config.toml
model = "class-conditioned image diffusion model"
dataset = "stained colorectal tissue patches (NCT-CRC-HE-100K)"
train_examples = 90422
image_size = 32
horizontal_flip = true
conditioning = "class"
arch = "dit"
objective = "v"
cond_dim = 128
targets = ["tissue"]
num_classes = 9
cond_dropout = 0.2
norm = "layernorm"
hidden_act = "gelu_tanh"
mlp_ratio = 4
head_dim = 32
fused_qkv = true
qk_norm = false
dropout = 0.1
inner_norm = false
patch_size = [4, 4]
layers = 6
width = 128
positions = "rope"
optimizer = "adamw"
learning_rate = 0.0013
beta1 = 0.9
beta2 = 0.99
eps = 1e-10
max_grad_norm = 5.0
max_steps = 31800
batch_size = 384
epochs = 135.0
lr_schedule = "wsd_sqrt"
decay_fraction = 0.3
final_lr_fraction = 0.05
warmup_steps = 6360
weight_decay = 0.03
Rows from block 3, named by matrix and row number. Each number is 128 + 24 x the weight over its row's rms, rounded and kept within 0 to 255. All counts start at 0. Numbers have three digits each. After the name is the row's rms in percent of the matrix's.
# ada: adaLN modulation (shift, scale and gate of each sublayer stacked) (model.blocks.3.ada.weight, 768x128), inputs 0-63
ada.371 027:123112108111158114146130151114114140151109129103152156152118121130161108108125161134147098116125130119093111176106145124090136084128155121189142111114119128143105104118148165166137144160157125
ada.372 082:118116114146110122088102147117126132103135128131129104116133107127098153141118155121119142121118107121136156094130158133107141159171078080163122142134127147136115151135125112077128134168122119
ada.373 024:147142141111061144128165107114130139086091136136119120118127130155110134140123103136118105126104110102126127126093140114167121145123120118119107132155128135063170145119118122121078150087121118
ada.374 062:096118137133184096157118139124136137181136115127159155144137120128170145134145101142140117124133099144136103174124102129098159086105116119131108127139097146142095094156130156173122113140138103
ada.375 084:106122125139080130088130110145138109052132123127103066073144118130053119115117137131111121140122116115127154082109125121134105158154122117122120140112116108119119154114117142071131130128117113
ada.376 061:141118125156130085156085136051099118124140123166119144115110125115137114110124126143171132099167131102117188133146131090103165179176138135120107131116133121107144124113170165116125144141102136
ada.377 031:125130144096098113097149098097131107100121120104109120087142134092080127154135128114126117156141124089109162068138115132141147186173123094136124130132139129128153129129107106105115124125154111
ada.378 069:132111133128167118172141137181134124170112133119121160182130164115182114105138124123105131127108110152147060159139140115136114052066136118145123123131127133117107122118134128170134142117136117
ada.379 029:091155170122073137117142086160167135123123121142142102126118123136090114123176132162112126120121135121121135119109131162140124168154132128136129148116128134129186134100103097095103128111134120
ada.380 042:111152133102087114097105102120094168078099166166133112131104124121088105168109142126161115112123147099142179115071165132118125141137109156132129115149142125137108134110120100100104087153121125
ada.381 060:119141126124092125097165139161135129119111104132099073139133098158101126131104149139137138115133143118099112064132119127115133145099143130156105144125159111149142160127162098110123105154085129
ada.382 027:048120084105189118133115143144170122144107125118101104118114132108134144082095154140132158113131128153134117119151069091118140135091141133104111158107100140105159142151162111150105120117132120
ada.383 027:148147093131084121119111123122110122125128144155084144147107129138133128166165127136152109117135112088145135109147185186151143157147087141127109150141073112143107134145120137067117096118111148
ada.384 094:131137154132102141135169072095118155104133075117179109146125114182174099129121100127139113152122131141137127114091095129150087145155127109136130128136109158124106138130136127157100213115157106
ada.385 091:117107132142119110139141163136146120126123144153093145117139108148168125117123136132144149126137135127103105134110097121126112098098144128096129105116121124114122171127107156165100039106099101
ada.386 102:145146158136103120149125177111133217126135131145165107098131085148131105141138135135137111126140152070117132098151135111141116121172072107094124149109129158167179155109146147121140119129103096
ada.387 117:128117124111110181107108025107146105071110121125136093151126127096150110147104117125142138126142153129143135135119143084114117134157128141124118177125098114134129093137076106154150205093163159
ada.388 122:120111141157130077102111097125139100125140148134121196117133105116161124104122129126113114121126116119100130100122132127131114160104149129119142118106119108124141132148137146159120054111063110
ada.389 110:137107151094137141125110118135124135113129146102171090117143135088143141152149170106096138137125136119165112129141156088126139152122064125107150183166133167116115085104107099121160098155131102
ada.390 077:102097151136149113144122124039126163154178152128125144133122096172101113170101126134121127124165125134100143114101071142120101168134144119154131101137120131162125099097144147156148128101141113
ada.391 089:130138135121094117099122078098121182088116112113147118139141122155173137104127101120121149149143130116125129139116155149144129135140102127112119138166134138105129147127113085182124114150097075
ada.392 076:141119139101117135085102017097123122094122122133145194169152126113154122136126103114129140121145152118129146151136150106135141168112151142119153122122124154102116122140092062107126135116122112
ada.393 108:137136143137119146100179119078110122104120122121140106094143120108131099126111104125127137129124155138126153081124114141140069173163142132103153150117107134130152149112150175145124075122140157
ada.394 087:081117144125147107109101088116102082125119143119133111116141163185115141096144148135120130137122113152113162145113121133140146154165160096135133079123139160130144104134184113144119151125117085
ada.395 121:117127122143121118111129073140110119103107143137138104144137115070168118125116139115122132135131133146114106110119155075111115136103141143121145172124119126130126109105026095156166147130146146
ada.396 116:139144127155115096113114157156135100145134140146104183126157127022122134142141129129123129120107116117125089125121143115118137124043118155116154138114134108136099104135088127111157075134108135
ada.397 112:128132117108140155128147205151116112140133128129124180095119117127115132111111134112146150138122166137138138099121096149117133151113127134112137098103141146104141153110149142134076085110135161
ada.398 105:100117109115095136102135138122125133138160126125137148137109125127154100110105126117132105145147096122132117099121107150141110106119155130134137104129123042122135152148109138176103099097125156
ada.399 077:167125146141113165134148116151143109143120118113147163121136103182120087118112110120126104073133136122152108123108159168132140142085120126113104133114107126148138148135067130130118143106121152
ada.400 130:114138115130101105103128119182140069124139143127106105132145127099101145113119137120126123130140108115109078097124116112135114092081138127117138104109145058130140113119145163108127073125093136
ada.401 115:143122107146137128131153166110116154128154111136132089137126103198133107100127148149124126157125161116152161124108109153143125140171140119126129097112118124125141181113154196148121111135082128
ada.402 105:105121101140125150119095085094156093148118115148104064156133081150108111140131108136140152143154142123112151113126137113144167180140155118102141141113093134140136131131094195130124145122124196
ada.403 109:115117156123139154148164136139121159153151111115137139117105150141119138147126131120130108136121137115137135126130118132095106117117103111138122104131133124121144148121149075130095143128170124
ada.404 121:132134144106167173131148113116134168133110114103160117149131123213125084132135097128132131146125144139125145110125104169163114156159099092111127131127127208114155149129136090124115181104132110
ada.405 084:129180114132173114144143169162110109176155123130136157154121133064117136115117132135128118106129093137144119132127138104113135104111115115157129138116129131121121125119164085132099159137159136
ada.406 097:110122149123156118122121220149116072180151133145098169128134138135078155112141123145113132130096120109112139100126119166133145124134154132128143103120135129114146127152203203117129085141120136
ada.407 119:097122120129152147155114123121156094167106124140093123109127144162114118142114078136157145112156133150099135120128134120111134144119184145127133140114118146140150104144082110135132132103162170
ada.408 081:111092116144144131174098115048142174160121116147111106160083129147146131164155084134120128117148103160124162152138107127156135130161172126153122120125109117165175133134057119146117162093179139
ada.409 134:139132153136125122108137183113135115128129112139128082104129115174138113111133103133133126133125149133158161089130100139155125173176138108110133122122133187135137147130174207158118122134114102
ada.410 083:096132108141158111086119091122139058130138142137147134112181110129095150114114177143122124130133116121117133122129124109125147147086138140124146119115126098136119110130086115143156139148107123
ada.411 085:113116134143132130138150152097110162099127142126132101152130150102117118169121119123135149115135141123114129159133102124139101149116148115102120112120121145112134116127050125115130066127194163
ada.412 104:123129138109126140192124164155120220156143118127159103166124143155178121116148153148111115132119113130141109165118093133143114089135109111140126117149127114134139157146102118170126147141136108
ada.413 080:123122105145099097083144150148089150137142168121142175156157121081152112116113133135129118115123112090138105125135131105115126134079139115111160113122109080135094112117076161142133088129103155
ada.414 103:139119173119138115165137126140122189151138133092147164160146127113148131140162170110087128150121127103140118162131110129149108114094095110123118113131134142109107141142111089136149063133092060
ada.415 091:122111092120142118131082126102092123118174141124127163149126128129152131104127155115145122125127150098100147139110146148105185135171114141180118115095150129125136139120189100139152223137102106
ada.416 088:086113141141146117167151142178126117141125117125090099135125123205115109150155112135129165129155115120121111130124095127122147107104154148126104092144130108106145130134112181128142102100136156
ada.417 084:164123110100092122177120147134137138112146106142116162148112144141172143111145114109119152130121117114167138157126101130166128108145120116166131108115143121129142148116226142130082163177161131
ada.418 114:122094115114133135163083146120123157162152137132133224133108138136137137144115107136118137133121112126118121140130156144119165097101125141158132113118117073142125111148137129085121113115129140
ada.419 069:181096125126152107145164135103126082086121129120137147112141091074099139159105112112113127141150111123127119136154112148141090144108137116115145141140138135142113102147160192131126057140132173
ada.420 111:112118126131112111141122111142142134183145141148125144160134113089121124117116150132126116125132086126117099132138117113113117098087167128163138088110118071112120123133135146182117177129152140
ada.421 084:158110134111148135150173189165108110137119131120105161115108117115120134161131127093153133161131153122100102106156147180100124125079139160107119143169165143105145146125181118137162072121116128
ada.422 097:143100115130124135158143167103129118132120151151110087142097100117119107204111111138143127143135127144123122111160125136138133132134136137115111174136136139171119131133118222166147096109140189
ada.423 087:127105095124132107144129121089123150140137135147120120136085102108152136164110115122173128118143126126084165109135125115104127135159132122133137113138150070127149129132116153138084088115104175
ada.424 116:128139128136124118138110113149129170145142137118153168105125129097141172133122117104132138128153118139096101129105127132112149120104100127128138132137148176121137134145127021136092093140145099
ada.425 098:115109116098155147171133190101118205152121136133120077129131128213131110147126110131141124116148130140150164149124111141141152139154153114126126116119120152133158149114112141149106101100129161
ada.426 079:092156144112131124141129203150125134143132166107128165136121156068151145099110126117142132130114100127131131137142151125110126103129109143147132118117134128135132146128167120129124094144157144
ada.427 118:121143114145139106136123146081134133137165135124126073065120110126133122120085169138098135122155102135138147091141116079121157153161111105147164145111118101141159151130158201149134156133147177
ada.428 082:117132091136140078148118226169125129153156128154158142073121105147125143104133136143119140123146106143131106119126105151144152084129124137125149112136155087129153135121192178111111125141122121
ada.429 081:095122110139137134160116160137133114208132130125078102136127134136104111127144096108114097153125104136079150133137150118112151112088141122137118110077119100147160103134134121116127098080098140
ada.430 120:117147124127092123141119159133127155155140137144119067101118121127167105129115133115140132137138130129129138108140141128134146125155143114129152120125142081147135139127079183150132109113112165
ada.431 091:147121110124153140134100132141104075112131127156102128122109140123120141104139104122121157132144146133159154116141118110116181142158145117111129122126131147127143130124178127113085180138176152
ada.432 100:145121167116115170139183123138150138097103122100134085146110132085139079141113102135140107143098153136132123124134143122159035145116141137083129160105098146148123136140077135165146107092152170
ada.433 089:086142127118124116142143175101117138132122120105152074091077129106102102122104122119132090120131158132168145122159106105118122133132134095091125121124156117131175143126106121148134055104139161
ada.434 107:137141141117120116142131165192097116122130142136134192127126111145152116119141140093148129139128144117125120109119129156124096132137101117129115125112169178113113159136157092133112095135113092
ada.435 126:127097117132148128154170226144113161140150122135137100136104152185152112104131119136132105142125127134137126157109101151138125098139134116118128086106112125127142155136173181157101088133087117
ada.436 112:131124095149123099122140154146129065127126121132088115095123117087078157114109127111132130092135130131116130122144124122111136119136139110144132113117130097120134142132184184128135167163141149
ada.437 150:102141145128112099140109118162125167194125131141157120145130104168153122113122126111134149124147151126119123120132141115114146121113142125104131126134142110129128113140060161135160151128132138
ada.438 127:102167159131100110085153133118125138103128137111174103074147096150081120113130115139115132134125174141148159083106108115141105154144106107072154139125135134127134144113123156096122075131088088
ada.439 131:132124086134095101128133134163114131120125127177114083097111123083098131074144123143112123122107108118152106131121113092130090095138149116154136101095133082113130124124166196152096180151128133
ada.440 094:119149106096134115124123154088107139126113128129150106091102137112156138103097112118161102128136121142121150107126144113089153139153108096160129146144167141149157125117190071159134200133178143
ada.441 108:093115153122144153150124115090128136153117129113121081145121114187152086147137116125133133120136143151127159135120134102132144167144173130099140125135111149146141125134015194134149135086146160
ada.442 110:104129149135093109136139063124105171112130128125133145123138108095145142122096151102123113138147139114111118123097123111099111103113151130127145108126144064111121129128051087158143106119109107
ada.443 089:107124100134096111135128070132129122073113115121132110108119148066051143140114159141113097096108105132115131125118126095125122115133130126158101113114144092142116111148088074121109175124128114
ada.444 079:105082149131150104163125127110121175132160127128146150144108105217148163131144138118132133131153148111154143140132103164167161131131123091138110086150156130140151162122189126175127158151103107
ada.445 115:127110140135109112125093069102151128150137153137126144148145129072136119115131135121105135134124103131126117136139178114103146128122134127148138158121111104122100110131103159153165198143139139
ada.446 108:121131133125120119103151177153116088129134135127111132116132140078108127099113129131130134149119152134114109101121111132116097123088140142092157129101158136087109128148142157140141025159128118
ada.447 104:147107109145145155130114152088128148110121126125123154106107132127138131141130106131151126104115138118134161112141178164103164169166112137148111160127116164135130148122153108119123132133150181
ada.448 155:118137123120134157153132061132133139154099113133124078141148135148138087104122127124118141122118117140121127131129125100112105126132164137147125125120104112132128119129050129150147203100158164
ada.449 093:137116135165153129115167163068108111105117128106144107116114141156137136146121100120106133119121177137116149139118114153144115167141148122110107126128105178134151149122139112154117079148135132
ada.450 110:150134138104143151099136155129135107118088130109101145118136162106136132120155093143139124142108124123118136133131137161152117158122117132120124127151122197143128106113152063151116138135155085
ada.451 074:091119153120144109165161111157136158121127160112158129144137126177146119118167136115115122139142133096160142150126082111138108112129117083113107093115157107118136138126144180126140088110077105
ada.452 101:124140113099113107136105194137110144141122150155148126135127122130174147137147117109153136112145133124118113109128105115125108142102134125098149105119142164133132117125137132154124079138137131
ada.453 098:132095121110151153160164146112132145158118118126116160176120136150123104142110113141136138143101154150136142161131139134123115113142159151120128115111117105130094106135079124142131142091119127
ada.454 096:114107140125117138109137111145135107154112155118098213144138116170114114114146090129129145140150141102119137150103138152138100111115183153113137092104099098127149130127126166113119108107120140
ada.455 127:109149149152138111157123123132122160142172127122160149117125137073131110100122149118125115125132120125112121126109116114111133108119124135168140108113138066124132111140083072129150073099150152
ada.456 098:134097116164145100133136097101119061091119112159107124129129132134188135139145113099150142108141137137111128106145154129112125160128161141130115150116114149152128116118105154140126134138135142
ada.457 082:110111128137149118121132112172119118122124137117122172141144140136146161126152134119111149133139108137157098122136121123126117134049085132102134118122136169106126144113128090126123108157110076
ada.458 099:140071158147121110163166135130083118133152129126144216128098116140173155149133140122136118146140139130151121121136130162123118134105116146141123109152156120144115151114143099148111128158120067
ada.459 103:157112140115165154187144192137116153138130108136150082127112109113166099167134128112121133148133113125135118111128101129142110122145095113128121151146140146120139141122157175125137123106154172
ada.460 139:138092084153132097148117134166136111152129108178093166117115118125148133095123101137134142095134096154113094121127128111094143102090158135166126094084128100126146122122213160169088159117130144
ada.461 107:125127116106131147103131104120107119131125106138137167121135120230130112124111109129130118118140160133122158110113112170150130158137120123105114118148141148131135157131127086134106090105091117
ada.462 120:090135106133111130123092080082137134142149120137121162128145153148119135126139158129138139141155117101088125126112148126094181132112111135171137119129119099117134096099060048137138181165151138
ada.463 092:095128163121124122163133143120117158170102140115145130165148146083144110185142121126129133130163136144114122146132117101124103140088154130087148137124109129125102103150012129122133038114135163
ada.464 087:136137138140102143096125146073138070146154110121137153127138144043102153132121119123136116143108136122112135122141151126128143172095147129145140147133119142134103082123132110129124116142180146
ada.465 103:082123126107147126140113109136139148166109110125120102121121107172125080130136111095139145153151118104092126100136129116105134126113168160125132096122114104119150120154035154099190087095136138
ada.466 068:114104162079173143146176158101132127134135149120191145140142160123155116133147122137130127156128170129122134111141121144136148154130120104103086172159133199125137151110161124134150106107145103
ada.467 067:142136129154149165156131133099177121131131127128134063122132116118105090111121112108161143143141166097076137129138100118136098158131152106142156130086121132157160113156113146129130064097142166
ada.468 097:096119111120109131139103079144124164176175128140133166120135119125123144102134134110144108141153117145139118129131150109099170103124142134134146127126140068154134110124097115125110185146156165
ada.469 081:090110145124177117169159104137092194153128126112138118165140105203142147134130124111148119130155148112146137137123122125129105125148134147110121144146149132136168146114074079107139156123130114
ada.470 145:108150154091106117108119125098124095134142144114164106097132110127133127156136152122120114134139150119121154070141155129131139150167113116116128160146144131133120108118141144079136129134105112
ada.471 097:150108128128152123100148169120147060108136137133097170111115145056107166108101119113129129135129142109123122108154118149107105137140145130109127123124089125110139128111234181122123078143128159
ada.472 105:143167113112127137106108099168146134143092124112106107118130139152130131104133139130104110139122105122126087145121126129136138068128094148137106127149134104124133107132112066091143130136095079
ada.473 124:118155129136116095109073129104131111158119128142126113103131130106153132103127145123130138109154126144139147122127137086121200151139124094153143125138146137144139113115141135156130210173182136
ada.474 081:141114122168174123126120126152094070137166165140122162104158132077143143106135157113169138150115137114149124133111129115106156139092129116117146136138146118109086119145094146115133173148173171
ada.475 107:190109153125153128138125130133125158111118109108122186171127154110165133138157117121118130135105129127140139142128151143136122148142085124129124160154123203113111124126176087112129107148130113
ada.476 091:122133120128114129105096073163148093112109159127124151156154119090143127148130149117110140145123095133109113126144126085132124140078114139117126134131105116128105099116091129114129128108135153
ada.477 096:167131140143140072136098110173152089117135121161113162098126110084098144143159159130103128116138119105119120121125137118135141115108108122132117127131130104136122095141135142107139103143101145
ada.478 123:123136142103152142158121153141142143137119111114135189122120167129135150140133123140134106129133088117117126138123114132119119121114117112132129127149161135122129116130168051076110110130135113
ada.479 097:104137100124086092142108109138119159141159119129141185147141108105155117127139136138134143136149104111126094115115121108121142089099088120132134119126115080137144118121141119088130118142105142
ada.480 072:166141112116146147152098117104105118167120124115129165167130139122166140170125132156151149113097121139120162136128159131138191170135103120152122148132156178111104121107125080136091187141166144
ada.481 117:131099130108119143142130147106143123146102099129106132120129129255130120151142119121130116125142147135133155101138137168150165144159130143130103119144113144139137146139153120152113131134105095
ada.482 083:119131168104124110159124094138105175155123108121137182126126164111144146103150118109116099139145117122137144134099140121122145110128117102155125095130149099091123114141118024152126141141159095
ada.483 123:141141138112147126127134209120114180125158113110148122092099132129106113123114120145131121124132124143148147114140123140132121111167091099139137122121153150123134143098240110141108117139127113
ada.484 080:133129132107154152171161140127148131183120139111085096143091139103152102162143131128150125146131121134142163120152132112145093133168125116124135142134123137128146132108086133137143126129184174
ada.485 105:118128149154131116157169168151127159088123143096140137126127139074110123112132136102130140123130134148115110141124091096117060103114151109085158130111113117121112107123100122104122000133145160
ada.486 116:120148143112134129139147128144116120157156145100137138105145122115116124126122166121133118127131123124124140094143101127112113138134129135143128128111136124128139140125151111106129115131172136
ada.487 094:139127120121139142127098128096135132131121105139163143123120120126129148153161112130147147106122138113110155106129156128130145192173096119141119153155127190142121124098145085122112192153152125
ada.488 114:120151135119109147147165124148101205121151130091159127131115148098156078116125120127128079148112145115133128144114122127140086096116133123096148128125139078141159142116063083116119039114111126
ada.489 114:154111139140106112144135104156132096129119114125136201150132129128164169152145137123122099130122101120133104128129152122133117103106103141128100156156125101139106095132144102114124156167113109
ada.490 097:172131122132147159128171090107143108077107117113104093132140124099114101139132128145124119116096140125141142128144111105154058168130118121098125161117115185128111148133123179109141129126117140
ada.491 109:174127100127121132164130206115124108103157119142116080135113126115140113142134119134133147139126122121156138099146102133138125111159102114153138136121118110132159174122206244128142113129110185
ada.492 073:123150092095133115136117104126106159159151134155132105086139092081116113115132154136146129146132134110126126143127131097114128112114133119141143130116115096158156142107100147069147158129161151
ada.493 101:121145140136158109126117127147127086169127122141109178137125127144142140106125123116142129131148092125107107117131108120102143118087117134169127094131133146121146133113212094134120186123143110
ada.494 107:109146111131147164152120093087142158112119116089130135114117156164132134138113108146149127099145131149080154158118111137122126121151155128144123099125112125128153125132088039088106132089170130
ada.495 123:155113156132146133132156144162142135134111121112137177131141132210121144137128119118122122133132172129109122118116156166125109124111122160098118127139139158137126104135125071129130092150085052
ada.496 095:143137119127086133123131061150146101142128138140067173134136135040119129111121146111147140120114129119136118149134126097108116103087166130119153116115132088103107116150114153138125147156153161
ada.497 088:148142128135176165146159110113146182155151123105170096109112124130147120130119099121127136163128137122135132105133143131108112143158104132139140164148098136124148161142069113105134195104179137
ada.498 103:127125121127130155127115108084123153108109120114142081152120115143176120134118114127130131116125146146136137138137121123121144171146122106119143155141123187131145165112107150137119209134179139
ada.499 079:135125146128165099160145177143118190165170128167186095121124091170112140113177131116118125146159150121145136121127129159128125095142100094119143139127156128112146147147180157135140134151124120
ada.500 122:164100103140143168147164142156125085128103117141066124161114157110153101130129079133139130139111111132148122125121119127132111118129178167137124116134097127118124143152135187154124178109165173
ada.501 110:106141163119150137148147157178135150138125149106167176115148153105121125117116126099120111127096170142134124134124133135111127146082121133097135116108149155103133117118081047127138073165144081
ada.502 111:144119112147141167144140104083120109102097108139109080147124120144153098126116114120149127139127130127153166108130136115140119176179132135156117144134105154139125145122100148153125183104152167
ada.503 114:101143145119087109132092081099138193148122121135163135083140115153111155144118140133142126123152111135086139130121129147132138114149112144150115118145151089133138106134084031134104161132150099
ada.504 100:101098129142156133112142078103148088111121155103125154131143119141118133131116132097105132139153147117089149119110128120120117182112136126101136125126114119140127106144052154118164043105089122
ada.505 156:163135134118134111116144165162101129125126132115117194138133147120138161120148127109134123127120136126126119123118123158145102125110095124115132110130150171108120129120207063112118075155101076
ada.506 086:127129151111136121202109137130096195151154144122127128158097118132180130150137120095133165127171124138121121158165098145143133109129143101159131098135147131127151138118156145104118127115168158
ada.507 084:099115119118147123139116104133143105103125137128140141157130149142103135126145117117148134124115142117107115143103124137124130143076155156097137127133108130149144079131031106115147122113161154
ada.508 088:135139111126120106137145119170121086142123123115108174122142132141151162085143137118098150114107135136135132154100143141161167092114141137177110103124135128122107114132198114125130181123088106
ada.509 086:113138092133143105107093150161106103130126118124127120136120122222160126123138137130157150093147144123124129125138142141113171116129122123122125105104152129130121151142121133132124199134121115
ada.510 091:094131159110162118136154236162135147105133150103129093118121124149150115150129109101132138135140131139121126102136126126139101129125131130096143129143134163152118121148180147153136022130102110
ada.511 089:120123139135112082130091084113122168157155150134133196184148104135173118122159151120110138136126130102135129132124119120133125157095125102126139114115128137119120152123101155146147074124065092
ada.512 133:156177076139096145104118114153131148140115133122122088123120120146093134126139108117138133117140113127173099140136125107120103102107108109107135111083142110118142139151093086075118064093100132
ada.513 151:124133111116133149142119182155139100133147138110105062097136114110100096181128116112118123115151116138141081107132145124166143102096117155108125154103123123157129103149071137112122078131150150
ada.514 173:134103159122094121092178118164139117134110117132113123085144131192102127081104129134121119170102160127130125085110150156141093130145142143134136111132122110122105113107160124143123114106056082
ada.515 127:114171168115100120104145115143124090166155143125139096061135111149052102155115137112116110138119129148129134086123102139121104141137134115098133122114098116123149137116129193072145097108094118
ada.516 121:108169137073113118094088116139134147103156137130123159130156131085127123083125143154126122128113142117135121141120081102144125127098110139101163119088151101100132111157129155102132060087123138
ada.517 202:112093139111121140109135088116132157099123144120157105074114111180091117151148115119137133143142160122128186075113128142141105174208101126075122159126138137117129133107106142115098147116109103
ada.518 136:119168131117095142109138131161132103135138120100118130116132118122085114111134126160116132143120153118132103128146102127124099105080146115115126117124142098112144150130130193105132079092116142
ada.519 132:082178117128135150135101140175133137154132121148137153177105129169122121142145117148137128127148137150149133177116112109119144120098151121116129091133117114124128131130066145049102100109124170
ada.520 127:096176140129111129100154119136156108170134108118110132141139132121111128114121132114127146140145130096126118139127082133141106116086161095110143089140116110148120142139101133090131083093106139
ada.521 162:160125136132099095090145191133120107100151158126120113086130129076080132149152130143140135136120112112119131071130143142148119137143119130122127150114141089124130119109228168109126081120085126
ada.522 144:104158141126116134125143131160122129162150129110111140136133108160111109109120111146133161146133159136111111140108112165153100120089167126130138102112118113127142174091142131092133056073101147
ada.523 123:150138110139128133117132105151155098126094137140114155178135110146154115148122100125143135115125130117144121168135135174123134111081183161113105112116100103120112164121079127142094127125104148
ada.524 154:155165125112053145113081108147148117093155149109149102095121136050103137124157134119107128129128093128123110116119119121108130090125112109147128144144112083131150141132158139143126131129167160
ada.525 163:160097120089130113081126137149130076133111152159133121111136124118090144142127131113097149130102149152103130071128152142111131150162105139119122165107134154121102091130181143098125156147115113
ada.526 145:116164128099095147112146096157139143144103103110124121101122137115126097121104100147158109133141097153152100088154104095081094089116142140166117123137149092090134159134093083115136151095167142
ada.527 137:145145128130135146101149093132126115123118135123157148190116159082141112144134123110123135141118138177134119186121120122130103108084144144109143127153146103112077108155078120104106117103137143
ada.528 073:118149140100138106173136219140126208139139155124146135083090139102157118118125168127104127131126117148139101136141077135118115101150103132129146119123139177116148135142188102135138110120164105
ada.529 129:101146116113103085099059161133098125191170132170149120113112132139098145127130166140129143155125120115132130087128140155127185141151110131183127123158149132107151120136177115097126141149098111
ada.530 159:131182110100095133099119092156097125135128105131124131127128137128094113101114120133126105130138118127118099136116088128125098092106146105138101111127104092134109114089143100075117121123122115
ada.531 130:092135120110110132104128135178133073143114159143098097072115137174081096107111121156134131136105134107145100085129091118115114107106156127147142120109133089129112111101181198105147114113084111
ada.532 122:139134104097108125120135167153122149129166097143152092119105105147113117125115120122075105155130111124095118104109084144103118095145116127150140112122147049140127086105146148108129083082099127
ada.533 142:126080129132131143123095048115126140087099130127131100085108124164104122149126127127127138131130129128126167114128146089118153167167109129116103164127132149113149124131091143109119171091126153
ada.534 126:132162137120101117120186104131126106140148113109118119111129120139094112134126135162120112158124144149141101127106074121109111098095157134121102096142103088097149156140108151109154077090070121
ada.535 141:088179126122098111111083119148118141120157154112120110142148165100120117100139144134092119145144103118121108150149105111138119093100122121134104126096127093115110114174100110092119097074138143
ada.536 125:090177128135085109116119109133141134131122130114122126109154143140092134110112131155129091122134117141119116117086074128129117109098129119127134085121125067141131129147117136085089075100100129
ada.537 144:125156126110094128103177162172119110125152155119134113065159109114081105097122141144109114171102140130120100086121119162122083098094116113121163142125134102096121121141197134105127073125083114
ada.538 142:105166118121126158127104142135143183081138144137142133124134102108106115148166139155123120149115147106143151133145138112158156126132128121097127147120113092143152119152090135109134105125128167
ada.539 107:120163143155100150102085076160182109150117174129121154150129110121112120108154144133122118173149146109158145142140125120143133118123141133132147115125127079114129154146115144093117115093108163
ada.540 165:160152118128127176120161114164124082111111136102104099104121127140093109169111082123139141134124154149138135109113152139126108138148146136095132167111136161136111130116067111083108163124156164
ada.541 148:118157128141102165103145114125156098131120105130106125140121112093096135137138135144114120133134133130189109166129117120139123100085150136129133122133090085126085123120074154093141101136135158
ada.542 101:107175165121097138109124111175122141119077119107136114143123128147137098144172163116114156137128152094123129144116096128151143107108129126115085139119116155139140132145096134089172107093108111
ada.543 134:095159132150109113101120100139130092161138163139096115087117095167069117094131123132136130112165131127121111103120120100152106129103124144127128116112120082105147111123111156091136085114095127
ada.544 123:103170106146110185108104155148156119175097129153105119132129112173146104161111077175148132139165054109117096109133142141164107100096128148137119104112094102144131127090072113085117102128103135
ada.545 128:119175157110086157117157126153136150107164149110119111143131145102119098127123111139103156132131119127148140159137113104106124108122164100117138137115124107113169158126089167088190121109159155
ada.546 143:075141096137097088125096128128125158100156135096125115090138118166137133085125149131129131130148145119131167127116105099125150130139129084116142101101132065112154153087149154128108067135092147
ada.547 148:128173094122098151107141139171131100167136110121099078067094122194082113108095101132129155135144124150126119091128119156139124112102127153148134103113127091168146153093142146097113088100093143
ada.548 159:139149133139162113134119222131142121108125142116121115104116129067148119131121140135134125110160109128126122142166120112145125120146107112117118145113148138129138144121190187111126077119164163
ada.549 136:141147129117142128124133187115125148188150132142140125103151104170168117129145111177117151127099105138140133082180111175119109128139086122170128129113151180123164171122198109109112134135118101
ada.550 120:115159159139106143115142083111117108149138169110129145146119129124086120154143144143121121137131149124117123145161086134131109118084141120142104104128109116133125116168083129104143077067114126
ada.551 168:127157122108090166085123101154130123134149149147115133128119139113084116118115128164108114143107121131120127136090120131128125106147107126145124135112119088125122128089156099068111176097153135
ada.552 156:142125129133128112111125093154132076118151145133088122066153136138063140077121106144112127131102120100133142058122157155118114158166111129131106112103131105121120132112190162109137137111064088
ada.553 126:129175126123096152092143099157117121163109140113114135094125153151090123102130117147157125097137170175125117108117111116108092112105128136099151102112123098122112107112084122076100112109123150
ada.554 152:126159159113102146106136091157130095157140118120127077087134146192063111125113123143123123145134150128142116083135099153135102135122130126130117106136126104123154128118117148080116116108083098
ada.555 150:133157112157120111118109164166135100161150150143092122100123124106118132108137127144093100123122077096120090097119094149142124079099093088190134099122159109111146123156174146111132136108083098
ada.556 175:146167123162111175111139104124115110140107123131092139186103137120123128136102132125114120137134141151120131182115139134126136119102174134134110112127116121166118097161057100120127116081132171
ada.557 154:126158136154120154119134110144140112146127124130098149195147130098124100129079126112124142167122135126109119184115115111152125114066149159131125115113096108124140104165063113109123107132146174
ada.558 147:136127140146109119095133096109135105087113125130115101059129133135080115181128123120126111127124114107122177070137121121098121167183115134126124155127135110132135096102086116102137143122141133
ada.559 140:113164134146110159114123097126143095130128127135087141153165122132122129148118105144141133128130135134131127167097136122149125110075173163122108118142121088106114122133065139099122109117133160
ada.560 157:146153115148101158093140117143156095108090117131119118076146140107059153125106111105137110166116143149088109102124155152122142141112126157116123123155104122133127093118078068077142088148127134
ada.561 141:127177129144081148108128119166143115118117137110121142122132111135102099136105101123146158124139128088148110134135108126121136113085172132114141100104099104116111129146092156089121087108124173